config.toml
model = "image embedding model"
dataset = "microscope photos of single blood and bone marrow cells"
crop_scale_min = 0.5
horizontal_flip = true
translate = 0.06
embedding_dim = 64
depths = [2, 4, 2]
init = "xavier_uniform"
lr = 0.0033
orthogonalizer = "polar_express"
epochs = 52.7
final_lr_fraction = 0
adamw_weight_decay_other_params = 0.01
Rows from block 4 of a small image embedding model, named by matrix and row number. Rows with one number belong to one channel. Each number is 50 + 10 x the weight over its row's rms, rounded and kept within 0 to 99. All counts start at 0.
After each channel's rows are labels from the 100 images, of 14976, where the channel reaches its highest value: "top examples" is what is common among them; "place" is the part of the image that holds the peak. Only what is clearly more common there than usual is listed. The data: microscope photos of single blood and bone marrow cells.
# convs0: first 3x3 conv (model.blocks.4.convs.0.weight, 224x224x3x3, each kernel summed), inputs 75-149
# convs1: second 3x3 conv (model.blocks.4.convs.1.weight, 224x224x3x3, transposed, each kernel summed), outputs 75-149

convs0.80:45 50 50 43 37 36 37 45 50 40 54 45 49 34 60 39 40 65 56 54 49 40 52 48 44 32 52 41 39 47 62 56 36 37 45 56 57 68 54 40 40 46 58 44 49 50 62 41 51 59 40 52 50 28 58 53 48 65 55 57 66 27 34 38 41 51 47 61 44 47 58 29 50 25 56
convs1.80:57 45 49 35 52 43 47 35 48 39 50 35 48 42 54 57 56 40 24 55 44 69 55 48 50 36 42 74 45 45 78 59 45 38 66 64 53 42 61 29 50 58 54 60 54 44 39 62 54 42 45 57 44 60 35 66 46 55 47 53 42 52 37 46 53 44 47 44 53 39 45 59 41 63 55
top examples: cell type: lymphocyte
place: centre

convs0.62:52 37 47 49 45 45 39 26 67 64 50 62 42 68 57 38 50 56 64 56 60 36 44 40 44 39 65 47 45 44 71 50 52 28 39 54 53 69 53 45 22 46 55 82 60 42 54 56 47 63 38 49 49 38 43 55 62 60 50 45 36 44 58 55 34 60 61 45 43 53 54 48 30 46 63
convs1.62:48 46 61 41 64 47 55 52 54 67 39 40 38 80 57 53 42 60 54 64 38 55 39 50 23 57 35 48 43 54 59 46 55 46 41 49 47 53 71 36 46 51 52 50 64 45 41 52 40 53 57 57 52 29 36 33 40 52 57 56 53 40 49 51 53 44 38 44 55 77 51 48 39 46 28
top examples: cell type: lymphocyte; cell type: erythroblast
place: centre

convs0.68:63 45 50 29 43 31 45 50 43 52 37 47 48 54 70 34 64 39 51 59 52 40 59 58 49 27 65 49 50 41 50 45 47 27 51 52 49 68 54 41 37 52 56 48 47 74 66 41 57 52 61 49 58 45 50 58 64 47 48 40 20 46 47 54 35 44 50 59 48 53 34 51 54 55 49
convs1.68:35 37 35 76 38 58 50 64 43 44 37 38 41 34 42 68 52 65 39 50 52 50 46 53 40 42 25 60 47 45 45 52 49 44 45 35 68 62 48 45 52 52 59 46 65 43 40 43 45 40 59 51 49 63 51 51 52 24 64 42 59 47 33 49 62 43 41 53 42 36 62 69 40 79 51
top examples: smear: peripheral blood
place: bottom left

convs0.58:38 40 55 45 61 39 57 51 33 57 42 36 41 46 51 44 52 63 53 42 55 55 58 53 40 56 69 43 49 46 68 56 47 60 57 54 31 42 44 43 55 43 30 39 48 35 50 52 32 39 48 38 42 37 46 38 40 47 37 56 39 51 45 35 51 48 25 51 30 42 41 65 34 56 45
convs1.58:46 38 61 68 46 56 36 42 41 56 58 31 41 61 41 42 44 44 58 65 56 49 63 43 50 47 56 51 46 58 51 46 63 55 68 40 61 69 65 39 35 59 59 46 59 49 64 59 43 44 40 57 55 64 51 61 42 47 49 64 61 58 52 48 68 58 40 46 54 55 60 27 46 38 52
top examples: smear: peripheral blood
place: middle right

convs0.55:41 49 33 54 37 39 42 51 44 49 63 32 38 37 39 42 54 28 55 65 53 48 52 52 39 34 56 60 43 44 43 47 36 49 61 58 52 52 43 49 51 70 54 49 38 54 36 29 57 48 37 47 62 59 36 49 51 55 49 39 72 44 43 59 56 50 61 37 53 47 46 52 65 62 34
convs1.55:38 66 65 49 66 51 37 59 30 50 63 70 57 44 48 62 62 61 29 57 55 58 73 48 39 65 65 38 55 42 64 54 45 40 51 46 59 23 55 53 64 37 45 56 59 53 57 47 40 64 51 53 52 44 44 57 62 47 41 49 42 46 54 34 51 51 54 45 58 48 52 46 39 65 50
top examples: smear: peripheral blood
place: bottom centre

convs0.105:48 27 40 39 43 52 35 36 58 59 56 60 50 57 41 35 49 51 50 59 60 46 55 40 52 53 68 43 44 47 77 41 48 45 44 51 39 48 45 55 40 53 57 44 47 52 33 53 51 55 50 51 45 28 43 40 39 48 36 62 38 38 34 40 47 48 37 45 50 52 45 37 33 43 47
convs1.105:58 36 50 43 65 48 45 45 56 57 47 54 55 80 51 55 35 50 32 66 45 53 61 44 32 50 39 67 52 44 77 65 43 58 49 53 49 47 55 29 44 47 54 55 62 44 59 57 67 40 46 57 38 54 58 64 52 44 45 60 61 57 50 58 54 50 51 53 36 65 48 53 47 44 37
top examples: cell type: erythroblast
place: centre

convs0.15:33 45 41 50 38 36 52 44 59 52 44 56 37 61 44 45 39 41 55 42 57 24 33 60 51 42 55 59 40 48 51 59 71 36 36 34 52 33 54 43 37 55 41 66 49 41 49 34 45 48 54 48 36 46 30 51 58 29 45 49 62 58 43 56 45 57 47 54 45 40 56 50 40 41 62
convs1.15:58 52 50 56 62 65 66 53 45 68 50 58 47 69 44 50 47 63 65 43 56 41 23 60 44 64 45 48 67 62 52 24 54 65 34 48 44 46 62 39 44 53 42 48 45 54 40 53 50 37 47 61 60 43 46 40 45 41 59 44 57 40 51 47 54 65 49 51 57 51 46 43 43 52 34
top examples: cell type: erythroblast
place: centre

convs0.6:36 54 47 50 52 66 34 27 31 44 56 50 48 56 43 52 45 45 53 58 44 38 52 42 49 36 47 49 62 44 72 62 50 44 39 47 55 41 51 55 35 65 63 61 52 44 46 34 65 77 47 49 58 37 37 51 56 66 54 56 49 47 42 53 46 36 40 52 33 47 49 34 73 51 50
convs1.6:53 38 39 45 64 48 36 45 46 61 53 57 49 79 42 45 46 60 28 66 42 48 74 39 20 55 37 51 54 40 75 65 43 65 47 48 61 57 57 52 38 39 52 48 50 45 38 66 59 46 51 60 47 46 43 53 39 61 52 50 56 61 48 50 41 63 57 47 45 52 58 55 43 55 34
top examples: cell type: lymphocyte; cell type: erythroblast
place: centre

convs0.38:37 50 67 37 38 61 62 57 29 46 34 50 75 56 66 65 42 50 44 47 56 63 49 63 57 56 77 39 68 45 41 54 50 44 49 54 38 57 52 31 36 55 65 42 49 61 36 44 43 48 58 50 52 44 64 53 41 65 41 61 40 48 51 34 55 57 50 42 41 27 54 55 28 40 34
convs1.38:58 58 33 53 60 33 29 44 28 35 42 42 42 50 50 46 60 43 50 37 43 38 52 53 61 55 41 36 52 68 55 53 54 55 40 58 39 52 38 47 51 46 55 44 49 46 58 40 37 58 53 38 48 43 49 48 60 44 45 43 46 49 36 44 71 43 35 38 39 76 43 35 50 56 58
top examples: cell type: segmented neutrophil; smear: peripheral blood
place: centre

convs0.176:35 34 44 49 54 51 51 54 33 54 41 64 52 50 52 45 65 49 47 37 38 53 42 42 53 46 45 49 60 38 54 48 53 33 51 35 59 48 49 52 44 46 48 52 56 52 38 34 60 53 48 38 48 42 32 38 47 47 46 65 51 57 33 48 38 48 46 60 20 59 47 41 54 30 42
convs1.176:58 46 46 44 55 52 59 53 46 74 45 69 58 86 50 57 57 50 38 49 55 55 48 58 40 62 47 55 59 49 56 53 53 64 40 42 59 37 52 47 48 43 48 57 48 32 52 61 53 53 55 62 59 35 46 50 43 56 56 44 68 51 60 54 41 48 53 53 52 51 53 41 42 42 26
top examples: cell type: erythroblast
place: centre

convs0.116:56 45 44 56 34 68 53 41 44 64 45 55 48 55 25 32 43 56 54 49 56 60 43 34 47 54 51 49 55 43 59 56 50 54 51 60 56 38 49 42 40 33 25 36 55 50 48 58 59 38 34 39 43 55 49 45 40 45 61 49 48 28 43 51 36 47 45 46 34 45 45 39 52 48 50
convs1.116:48 64 61 44 35 59 51 60 53 42 59 44 57 43 47 25 52 63 25 35 43 53 53 42 57 53 41 47 55 41 48 54 34 57 48 50 54 69 56 51 59 50 50 62 45 32 56 45 23 49 48 59 75 44 63 42 33 32 45 59 66 62 59 57 43 44 43 46 41 46 47 58 64 61 58
top examples: smear: peripheral blood
place: bottom right

convs0.56:59 21 48 46 54 52 60 42 39 75 55 38 36 71 35 55 63 60 71 53 37 54 66 37 43 47 38 39 55 49 60 50 46 53 51 38 45 44 56 49 41 36 52 41 50 45 39 54 47 64 49 50 53 25 59 56 63 53 61 66 38 42 37 41 45 73 69 45 58 35 51 48 45 28 53
convs1.56:40 41 55 58 54 43 62 36 52 48 49 56 55 50 54 38 52 47 60 41 57 29 46 51 45 62 37 58 32 53 37 53 47 48 40 46 51 42 39 43 62 54 33 37 50 58 60 48 49 44 49 53 57 48 22 47 50 57 36 48 37 59 47 55 51 51 33 52 40 48 46 55 39 61 18
top examples: cell type: lymphocyte
place: centre

convs0.93:45 37 42 56 54 61 42 45 51 44 44 32 55 52 46 55 54 50 47 40 41 48 53 38 45 40 36 50 47 53 73 39 36 52 44 48 50 60 46 45 53 37 70 60 41 46 53 42 64 52 58 56 57 49 54 58 54 40 52 49 19 46 52 46 58 43 80 39 46 35 57 45 59 33 41
convs1.93:47 39 58 53 52 47 50 53 44 49 44 63 53 71 52 57 42 57 19 47 51 51 52 71 35 59 62 42 37 44 52 55 53 50 69 60 50 40 47 48 51 52 57 63 61 53 51 40 50 37 60 54 64 49 34 63 56 63 40 58 51 49 51 53 45 46 46 42 59 51 51 62 36 49 38
top examples: cell type: lymphocyte
place: centre

convs0.207:58 65 45 38 38 53 53 26 36 44 62 63 27 54 52 68 49 50 52 52 58 69 43 49 43 47 36 39 52 41 55 58 61 56 63 54 50 50 55 54 54 44 49 62 48 44 38 45 23 22 30 58 20 52 62 49 56 65 50 42 59 39 49 51 46 47 55 44 58 40 38 63 46 41 48
convs1.207:48 40 55 44 48 56 41 51 56 57 40 42 44 47 48 26 62 54 48 54 39 50 52 57 63 53 66 63 54 65 25 44 40 51 13 61 62 45 39 36 52 58 45 44 42 36 62 64 73 48 56 33 58 52 37 39 37 46 43 48 48 77 32 51 47 54 39 58 61 59 35 42 47 43 34
top examples: cell type: segmented neutrophil; smear: peripheral blood
place: centre

convs0.166:38 36 53 43 28 40 67 23 59 63 44 60 39 57 55 43 41 58 50 57 45 42 59 37 54 32 21 34 41 38 64 64 68 36 47 30 31 40 60 45 53 47 47 43 53 55 42 59 50 68 50 61 46 44 58 52 53 58 42 47 31 36 47 49 41 59 45 53 45 36 37 43 46 32 60
convs1.166:40 38 60 44 65 52 64 45 40 60 53 63 42 99 50 68 50 60 58 57 52 57 51 62 35 45 62 56 52 42 46 42 44 72 26 48 50 49 65 57 53 41 56 50 59 41 53 40 49 45 65 54 53 50 53 47 30 50 50 38 61 57 41 61 40 52 46 42 55 65 44 67 39 51 32
top examples: cell type: erythroblast
place: centre