{"crop_scale_min": 0.5, "embedding_dim": 64, "kernel_size": 3, "widths": [128, 224, 384], "am_softmax_margin": 0.1, "init": "xavier_uniform", "nesterov": true, "orthogonalizer": "polar_express", "steps": 40000}
Rows from block 2 of a small image embedding model, named by matrix and row number. Rows with one number belong to one channel. Each number is 128 + 24 x the weight over its row's rms, rounded and kept within 0 to 255. All counts start at 0.
After each channel's rows are labels from the 100 images, of 14976, where the channel reaches its highest value: "top examples" is what is common among them; "colour at peak" is the nearest of a few named colours to the mean colour under the peak. Only what is clearly more common there than usual is listed. The data: microscope photos of single blood and bone marrow cells. In brackets: how many of the 100.
# convs0: first 3x3 conv, stride 2 (model.blocks.2.convs.0.weight, 224x128x3x3, each kernel summed), inputs 0-127
# convs1: second 3x3 conv (model.blocks.2.convs.1.weight, 224x224x3x3, transposed, each kernel summed), outputs 0-223

convs0.17 [114 138 151  95 120 151 129  88 150 105  95 134  63 123 147 134 142 151 139 123 127 118 157 120 157 105 115 110 106  65 141 120 139 101 139 112 129  96 130 119 131 136  55 175  94 132 142 134 134 101 125 111 106 161 132 127  82  87 144  92 126 135 124 114 168 147 133 128 121 145 118 170 132  91 140 140 144  98 119 138  47 133 130 114  83 135 116  91 134 150 115 127 124  98  96 130 114 123 137 139  98 134 126 144 111 154 149 139 131 144 123 177 114 159 134 143  85 169 153 118 138 108 113 117 140 122 100  96]
convs1.17 [ 99 124 110  94 141 116  92 108 133 114 110 123 111  64 142 107 142 160 110 114 157 108 115 129 156 120 126 119 131  58 121 123 105 139 115 174 154 158 104 125  89 131 128 128 158 188  95 135 156 141 162 127 172 133 119 156 117  85 101  97 127 122 103 134 135  88 113 164 147 139 126 169 132 104 147 121 119  96 152 132 123 121 142 103 102 122 133 119 170 103 173 121 110 132 135  83 113 140 100 163 142 142 161 156 120 167 156 103  87  93 106 172 111 106 112  97 158 130  90 103 100 138 110 137 125 122 100  79 177 146 116 103 149  99 140 100 159 125  93 117 106 113 152 140 117 158 110 115 133 143 153 157 156 121 122 126 126 102 116 120 124 145 140  98 128 106 110 159 115 117 168  69 141 126 147 129 123 141 131 137 106 117 142 191 178 117 121 139 130 134 135 110 102 130 123 137 125 126  85 147 153 124 102 107 124 153 124 128 117  81 158 145 121 157  99  86 166 119 112 100 110 102  92 142]
top examples: cell type: erythroblast (38)
colour at peak: black (52); blue (32)

convs0.219 [119 176 147 126 184 129 144 126 116 147 132 158 117 160 125 114 151 121 121 114 107 100 110 103  59 126 148 128 140 186 105  97 122 135 102  96 100 137 121 127 124 113 119 101 115 123 127 144 113 116 145 112 161 106 152 114 118  78  91 118 117 150 157  91 161  93 125 115 140 138 111 169 111 116 187 141 114 135 115 122 152 117 124  99  99 162  99 106 120 131 114 137 146 140 147 105  67 141 167 148 125 149 129 169 136 110 125 136  99 134 123 149 162 115 127 121 147 160  89 149 126 102 166 121  75  96 114 155]
convs1.219 [155 111 118  80 102 114 132 131 161 111  91 113 118 102 145 116 125 170 121 115 145  99 100 164 120 115  92 131 127 142 122 143 127 114 153  63 122 116 141  86 102 111  83 124 145  81 103 134 133 131  95 117 126 125 118 106 169 116 153 114  96  82  76  66 139 134 108 124 113 121  67 118 124 102 136 119 147 101 162 104 132 108 107 136 125 141  86  92  76 133  51 117 129 120 151 144 146  88 141 155 130 101 144 130 139 128 156 118  93 116 109 132 108 153 129 129  81 140 150 146 129  96 117  55 110 146 146 131 126 113 119 138 162 116 130 134 130 176  92  96 155 137 143 128 136 112  80 127 123  96  82 118  96 136 112 163 123 130 139 139  94  83 128 114  95 124 115 111 121 126 109 103  93 126 101 114 127  85 136 135 125 124 102 110 144 136 106 128 125 134 103 126 103 147 132 103 132 151 112 117 143 131 111 116 141 111 112 127 159  91 129 120 115 128 100 105 139 117  91 100 111  92  70  85]
top examples: cell type: segmented neutrophil (49)
colour at peak: blue (42); black (35)

convs0.186 [131  89 117  99 113 107 143 124 122 100 123 159 104  96 139 112 104 162 118 183 122  96 116 114  88 133  91 118 139 130 129 126 153 134 100 150 112 110 136 113 207 115 130 150 121 121 145 128 166 121 104 134 133 125 119 143 177 104 119 126  99 173 100 120 122  46 152 127  90 131 106 150 152 138 106 123 129 100 136 140 123  84  78 148  90 110 139 103 127 125 104 118 127  82 156 126 112 138 127 125 105 150 111 119 147 110 141 117 117 102 144 137 115 142  93 165 138 163 144 138 193 104  96 144 125 125 145 131]
convs1.186 [164 139 149  87 129 132 140  74 186 118 158 150 100 138 132 147 121 151 146 112 159 129 109  99 110 155 123 114 142 140 137 167  88 110 151 141 119  85 124 152 117 136 123 187 156 152 141 104 133 129 108 145 161 140 125 134 129 124 122 152 130 152 133 151 133 135 111 111 114 117 157 130 174  95 113  97 132 123 151 145 105 111 125 113  93 122 132 143 104 105 152 159 127 136 159 134 102  85 120 102 109 125 129 158 180 102  83 146 152 121  91 131  91 144 124 142 103 122 149 117 125 148 142 125 112 154 164 179 163 108 126 107 134 134 143 137 157 155 125 145  94 100 147 131 132 197  71 105 145 115 113 131 127  98 128 126  97 135  96 157 132 150 121 143 130 133 143 111 124 166 144 117  75 120 121 123 107 126 139 108 142 171 149 139 108 134 102 158 115 127 145 172 109 118  88 182 138 116 156 146 109 107  97 129 136 137 129 107 126 129 111 154 136 244 137 142 126 121  78 123 134 116 111  98]
top examples: cell type: segmented neutrophil (42)
colour at peak: purple (43)

convs0.93 [116 137 118 136 107 125 118 112 155 121 105 129 132 130 139 124  84 115 155 127 139 107 125 131 111 106 132 128 108 110 160 143 176 135 130 135 150 185 124 141 101  59 163 133 145 103 118 143 114 113 110 123  94 107  85 148 129 141 124 142 149 107 159 146 107 160 130 113 134 155 140 120  76 115 122 131 120 105 120  79  68 173  75 146 107 132 120 145 113 131 127 131 102 134 154  97 169 125 158 132 111 130 129  76 130 117  50 164 100 111 128  88 135  93 140 148 118 124 130 136  90  82 124 128 133 123 123 159]
convs1.93 [137 103 106 141  71 125 113 149  91 138  99 109 116 149  99 114 125 101 120 113 102 134 142 114 125 153 157 135 107 187 157 155 127  96  99 115  92 116  85 131 125 106  76 154 139  88 130 133 135 155 120 136 104 138 116 141  96 172  85 155 111 129 101 126 130 132 157 134 103 157 120  98 135 133  76 160 142 105 107 120 140 138 104 108 110  99 124 124 106 129 106 114 124  92 131 152  65 111 148  95 115 122 124 122 188 176 109 113 153 132  92 160  93 160 167 131 124  93 115 123 140 132 131  83 157 118 148 148  94 100  98 163 117 113 163 132  92 132 148 132 134  92 104 107 138  99 149 158 116 137 163 110 111 107 137 141 122 157 161 113 145 162 118  99 169 115 112 138 100 114  87 126 118 121 118 126 142 119 114 123 131 145 115 147  84  79 125 136 119 141 124  74 135  82  94 110 114 100  95 132 133 120 119 142 162 125 146 156 137 124 158  83 141 116 148 157 113 107 135 132 170 178  91 131]
top examples: cell type: lymphocyte (35)
colour at peak: purple (59)

convs0.91 [143 136 176 109 143 110 112 148 119 156  94 161 102 134 151 136 166  86 176 118 122 133 130 124 106 149 149 127  93  99 106 140 113 149  93 118  99 107 129 158 116 123  90 126 180 124 139 138 103 172 136 154 143 127 124 138 121 162 133  88 132 107 161 143 133 132  86  64 126 145 136 151 130 129 160 118 130 147 111  97 111 118 136 118 166 112 134 141 127 166 118 125 123 100 131 121  89 133  93 126 139 126 148 117 176 115 139  52 122 117  89 100  90 123  74 114 100 118 145  86 133 113 155 130 101 112 130 117]
convs1.91 [117 142 147 131  79 103 147  83 122  85 110 113 143 138 129 121 109 137  81 105 160 101 116 123 138 146  94 113 126 100  89 105  88 148 115 135 127 135 116 125 103 123 149 147 114 141 127 121 120 115 108 112 124 126 122 139 105 123 148 115 115 174  88  83  87 109 128 136 119 100 123 140  99 140 122 121 119 136 175 154  82 128 158 130 128 114 108 151 147 135 162 141  94 113 160 107 141 175 144 139 108 153 120 148 120 127 133 151  71 121 153 149 107 137 136 153 116 153 120 109 113 140 118 167 112 135 122  94 149 112 146 134  99 130 115 148 127 103 106 148 111  99  92 139 105  96 116 113 151  64 158 135 121 158  58 100 107  95 122  99 122 103 108 124  58  89 121  95 140 125 151 145 115 117  85  96 120 134 114 125 117 134 109 160 143  79 136  51  95 111 106 118 155 120  88 123 116  94 132  94 122 107 125  90 112  89 132 122 124 130 126 105 134  60 106  91 128 113 100 115  97 104 117 126]
top examples: cell type: segmented neutrophil (51)
colour at peak: blue (45); black (33)

convs0.179 [138 107 109 128 130 137 144 126 102 181 104 123 134 151 131 106 116  83 130 123 129 111 139 100 141 145 148 116 125  98 141 124 110 144 134 144 152  88 141 143 154 119 175  99 182 104 108 123 118 156  95 115  94  92  76 118 106 151 168 118 161 101  88 134 128  87  68  96 135 106 117  85 152 145  93 139 126 112 144 126 158 115 113 162  78 137 130 146 128  93 136 168 155 176 143 144 124 115 104 143 157 127 123  98 127 108 140 115 144  88 133  95 171 160 141 100 130 144  99 144  99 137 137 137 108 123 142 108]
convs1.179 [115 112 152 107 135 150 134 184 107 125  89 117 113 165 111 117 125 135 116 112 139 142 114 109 129 103  91 114 127  86 110 124 116  93 103 129 134 107 149 117 134 119  92 152 120 136 133  90 123 139 175 144  81 144  96 105 115 115 140 133 136 101 110  91  88  93 108 120 119 114 124 155  72 106  95 133 150 101 120 107  82 135 116 138 116 119 129 123 130 146 129 119 124 111  84 113 124 127 122 180 121  83 158  72 104 155 134 127 108 136 119  85 145 111 150 104 106 119 112  93 102 111 106 159 134  82 138 145  99 110 144  97 144 108 108 114 144 125 121 121 116 164  99 131 146 115 162 111 122 168 164 114  74 123 124 111 166 178 150 121 118 105 110 182 101 143 142 130 148 100  77  83 113 143  98  88 166 130 118 122 127 187 129 175 122  82 148 121 110  78  80 136 128 107 108 154 146  88 113 100 152 108 124 125 166  99 112 128 143 106 116 113 105 138  99 143 122 152 122 115 138 129 102 124]
top examples: cell type: segmented neutrophil (41)
colour at peak: purple (55)

convs0.202 [126  88 136  91 146 109 127 101 118 141 155 126 123 130 119 129 117 150  93 124 131 119 130 145 145 159 152 100 123 151 110 124 122 166  98 150 110 188 111 108  90 101 123 118 114 138 121 180 119 146 116  47 141 146 133 126 158 137  90  91 139 153 104 147 129 124 165 121 118 129 128 130 110 127 117 188 136 153 124 130 184 163 145 140 164 116 127 128 114  90 127 130 149 100 137  94 129 112 117 165  92 101 109 133 172 129 111  97 122 169 119 126 119 111 131 102 197 125 116 145  99 141  83 102 122 139 107 130]
convs1.202 [113 135  94  93 137 130 170 147 138 140 104 130 123 108 116 150  82  98 132 108 157 181 102 166 148 177 156 147 136 139 161 138 112 125 105 129 149 116 138 119 124  58 146 113 137 136 175 108 103 113 140 173 121 153 129 153 137 164 146 129 128 124 201 177 154 143 116 138 134 134 127 147 148 133 146 136 126 116 158 154 149 135 163 141  87 141 106 106 119 147 141  77  93 122 135 120 143 110 113 148 165 133  86 133 133 117 130 134 189 124 117 165  82 123 130 122 126 126 116 133 167 159 109 120 128 129 117 154 168 118 153 156 124 142 126 168 130 113 119 136 115 112 110 156 132 135 169 146 137 118 119 147 151 132 154 147 113 114 152 125 128 118 165 134 102 158 140 135 166 129 114 134 118 118 152 133 132 126 144 134 151  75 126  97 128 171  98  91 123 114 122 155 133 104 144 165  82 108 116 111  97 135 136  64 163 174 109 115 153 153  74 134 113 114 127 141  56 122  94 105 114 105 145 141]
top examples: smear: peripheral blood (100); cell type: segmented neutrophil (70)
colour at peak: purple (81)

convs0.61 [136 101 134 151 131 113 121 125 137 101 143 142 134 150 155 124 121 164 140 167 132 121 133 147 104  75 186 148  99 148 121 113 131 114 156 147 162 188  89 148  81  99 156 174 130 129 134 175 109 161 136 121 114 115 150 117  95 128 140 107 151 153  95 106 156 148 100  85 163 115  94 133 148 120 129 100 123 134 123 148  81 150 137 131 141 153 123 150 152 145 142  70  78  99  99 142 136 120 124 138 129 118 135 117 166 168 125 108 124 123 162 147 171  90 146 118 103 113 128 144  96 143 164 127 134 142 140 125]
convs1.61 [126 118 105 136 103 165  82 122 127 138 126 121 111 146 105  82 111 128 116 116 120 104  92 103  95 113 108 144 163 109 109 138  93 113 110 114 105  86 110 151 109 123 122  99 117 149 104 122 111 120 110 125 105  91 119 110 113 152 114 145  87  90  78 175 119  96 106 128 111 109 121 150  76 154 106 138 124  99 100 107 132 116  85 110  63  99 156 100 138 146 139 123  98 107 133 101 128 137 106 153 172 107 119  95 159 123 145  93 163 120 108 103 108 135 132 159 152 136 132 107 159 137 116 139 140  90 112 108  83 130 118 104  91 114 143  93 154 102 110 121  86 110 152 103 194 141  77  97 123 134 113 124 106 114  76 165 141  98 123 129 127 139 126 140 122 109 118 105 115 113 132 128 125 131 123  94 111 126 109 134 130 142 133 169 137  92 134 121  83  85 137 101 146  99 128 106 115 150 116  70 118 123  85 140 183 126 121 125  99  82 141 109 149  89 133 101 149 135 131  96 132 150 106  94]
top examples: cell type: segmented neutrophil (50)
colour at peak: purple (78)

convs0.206 [ 97 171 177 173 101 147 137 133 146  93 140 111 151  84 150 114 154 132 109 119 121 125 134 142 181 152 114 139 128  95 119 159 150 116 131 142 109 171 103 138 134 114 174 132  99 144 148 158 123 146 130 125 127 110 129 145 112 178 132 107 112 121 139 116 112 140 122 118 141 123 117 116 139 117  79  64  85 142 115 191 150 120  66 120 157 135 164 157 137 111 140 142 123 158 154 108 153 168 140 112 100 131  95 134 169 118 118 131  82  93  99  96 125 124 126 121 137 126 146 131  87 107 146 121 153 113 126 115]
convs1.206 [123 120 123 125 119  81 109  98 117 131  85 141 122 177 126 120 152 137 102 139 101 114 122  95  97 137 121 117 134 148 105 148  86 130 125 107 106  87 141 171 106 143  72 114 147 157 140 124  89 125 122 104 101  92 116 120 114 125 104 135  95 128  79 150 123 101  95 108 120 138 117 110 129 131 108 130 145 111 104 152 122 103  99 102 117  92 131  94 107 130 139 109 108 145 128 166 113  96 113  98 144 112 138 144 155 146 121 145 125 117 120 134 134 174 208  91 115 109 141 107 162 110 103 155 101 117 158  87  95  79 118 103  91 114 117 132 114 109 168 143  93  92 120 122 120 101  69  92 122  94 161 117  82  84 108 168 139 136  96 136 132 124  94 163 119  73 166  91 112 128 102 154  93 124 134  80 116 127 104 150 138 138 149 141 140 122 120  85 115  94 141 136 105 122 126 107 123 103 136 134 146 123 123 112 149  84 114 128 125  91 134 115 136  59 145 135 134 131 126 119 138 154 112 117]
top examples: cell type: segmented neutrophil (46)
colour at peak: purple (64)

convs0.175 [132 107 145 193 120 140 180 138  93 144 111 165 124 118 132 125 110 142 127 143 124 134 129  77  99 162 123 137 123  98 128 101 109 126 133 103 142 104 127 101 147 128 172 123 116 131 148 131 133 155 105 129 104 123 132 162 142 115 150  91 149 129 107 148 142 116 135  75 119  78 159  99  83 122 141 125 152 162 162 142  97 127 122 121 120 122 108 153 123 165 148 123 120 179 127  88 146 133 129 108 148 172 103 133 148 116 115 131 135 105 117 123 156  29 131 106 123 150 139 115 159 122 148  73 116 131 147 138]
convs1.175 [ 87 138 117 133 101 128 159 116  97 150 152 112 146 114 144 133 132 109 116 139 127 123 130  64 131 118 114 138 116  88 109 135 154 105 106  89 105 152 157 114 146 144 145 116 144  99 116 114 119 131  52 130 151 151 139 136  95  73 125 103 153 140 157 109  86 102 133 111 118  77 121  88 168 148  95  76 125 114 122 111 148 120 192 120 110 101 120 155  92 134  65 123 110 130 115 129 144 151 158 152 108 136  94 131 150 141  74 138 130 118 133 136 121 138 166 123 120  92 144 135 137 116 140 121 117 128 146 119 124 128  99 145 120 154 111 121 174 144 134 136 162 115 107 143  57  88  76 103 120 122 176 140 154 116 135 152 148 142 114  93 134 131 149 114  87 117 124 114 115 114 156 145 130 124  84 122 171 147 133 111 130 123 161 109 118 179 135  71 122 123 136 134 153 124  96 164 152 105 152 116 166  86 120  95 100  98 102 104 137 139 151 118 121 121 111 103 122 145 104 140 125 123 111  93]
top examples: cell type: segmented neutrophil (48)
colour at peak: purple (79)

convs0.72 [ 96 116 110 153 140 120 157 111 115 160 129 115 123  98  98 127 130 146 154 107 128 133 115 132 186 105  89 107 141 119 114  83 121 133 120 128 220 164 172 152 122  96 172 143  80 119 113 126 167 129 161 133 141 112 128 122 124 113 116 108 147 108 103 128 117 137 140 118 143 139 171 125 126 100 143 155 119 141 136 128  78 125 133 177 130 128 137 115 134 139  84 120 187 140 158 154  95 120 113 123 139 148 125 125 150 125 148  81 121 131 151 155 143 153  96  94 130 127  92 171 121 118 125  98 101 156 151 154]
convs1.72 [154 156 140 128 160 122 126 139  94 140 128 139 151 156 129 133 124 138 114 160 121 105 132 141 100 153 144 114 119 104 152 106 128 160 113 135 136 107 161 150 156  90 144 151 118  87 125 128  67 146 154 128 166 123 123 147 103 153 119 124 132 108 152 139  97 127 149 139 143 115 129  91 166 145 122  83 123 139  86 126 146 113 116 157 160 131 148 149 191 130 128 101 156 118 147 114 127 175 124 178 164 135 114 117  96 158 121  74 117 136 122 101 105 124 169 109 122 150 127  95 101 122 116 106 120 174 138 166 141 128 146 154 163 148 130 114 117 127  80  69 152 124  89 116 163 107  99  82  88 155  94 153 151  90 131 123 117 143  86  89 108 149 170 121 101 150 137 143 144 132 149 109 103 133 129  57 112 105 153 118 117  92 119 122 107 137 101  77 133 117 120 152 148 155 145 136 138 130 124 143 108 128  92 126 116 115 100 108 138 150 154 122 147  76 146 103  89 139 128 115 123 145 177 166]
top examples: smear: peripheral blood (100); cell type: segmented neutrophil (57)
colour at peak: purple (68)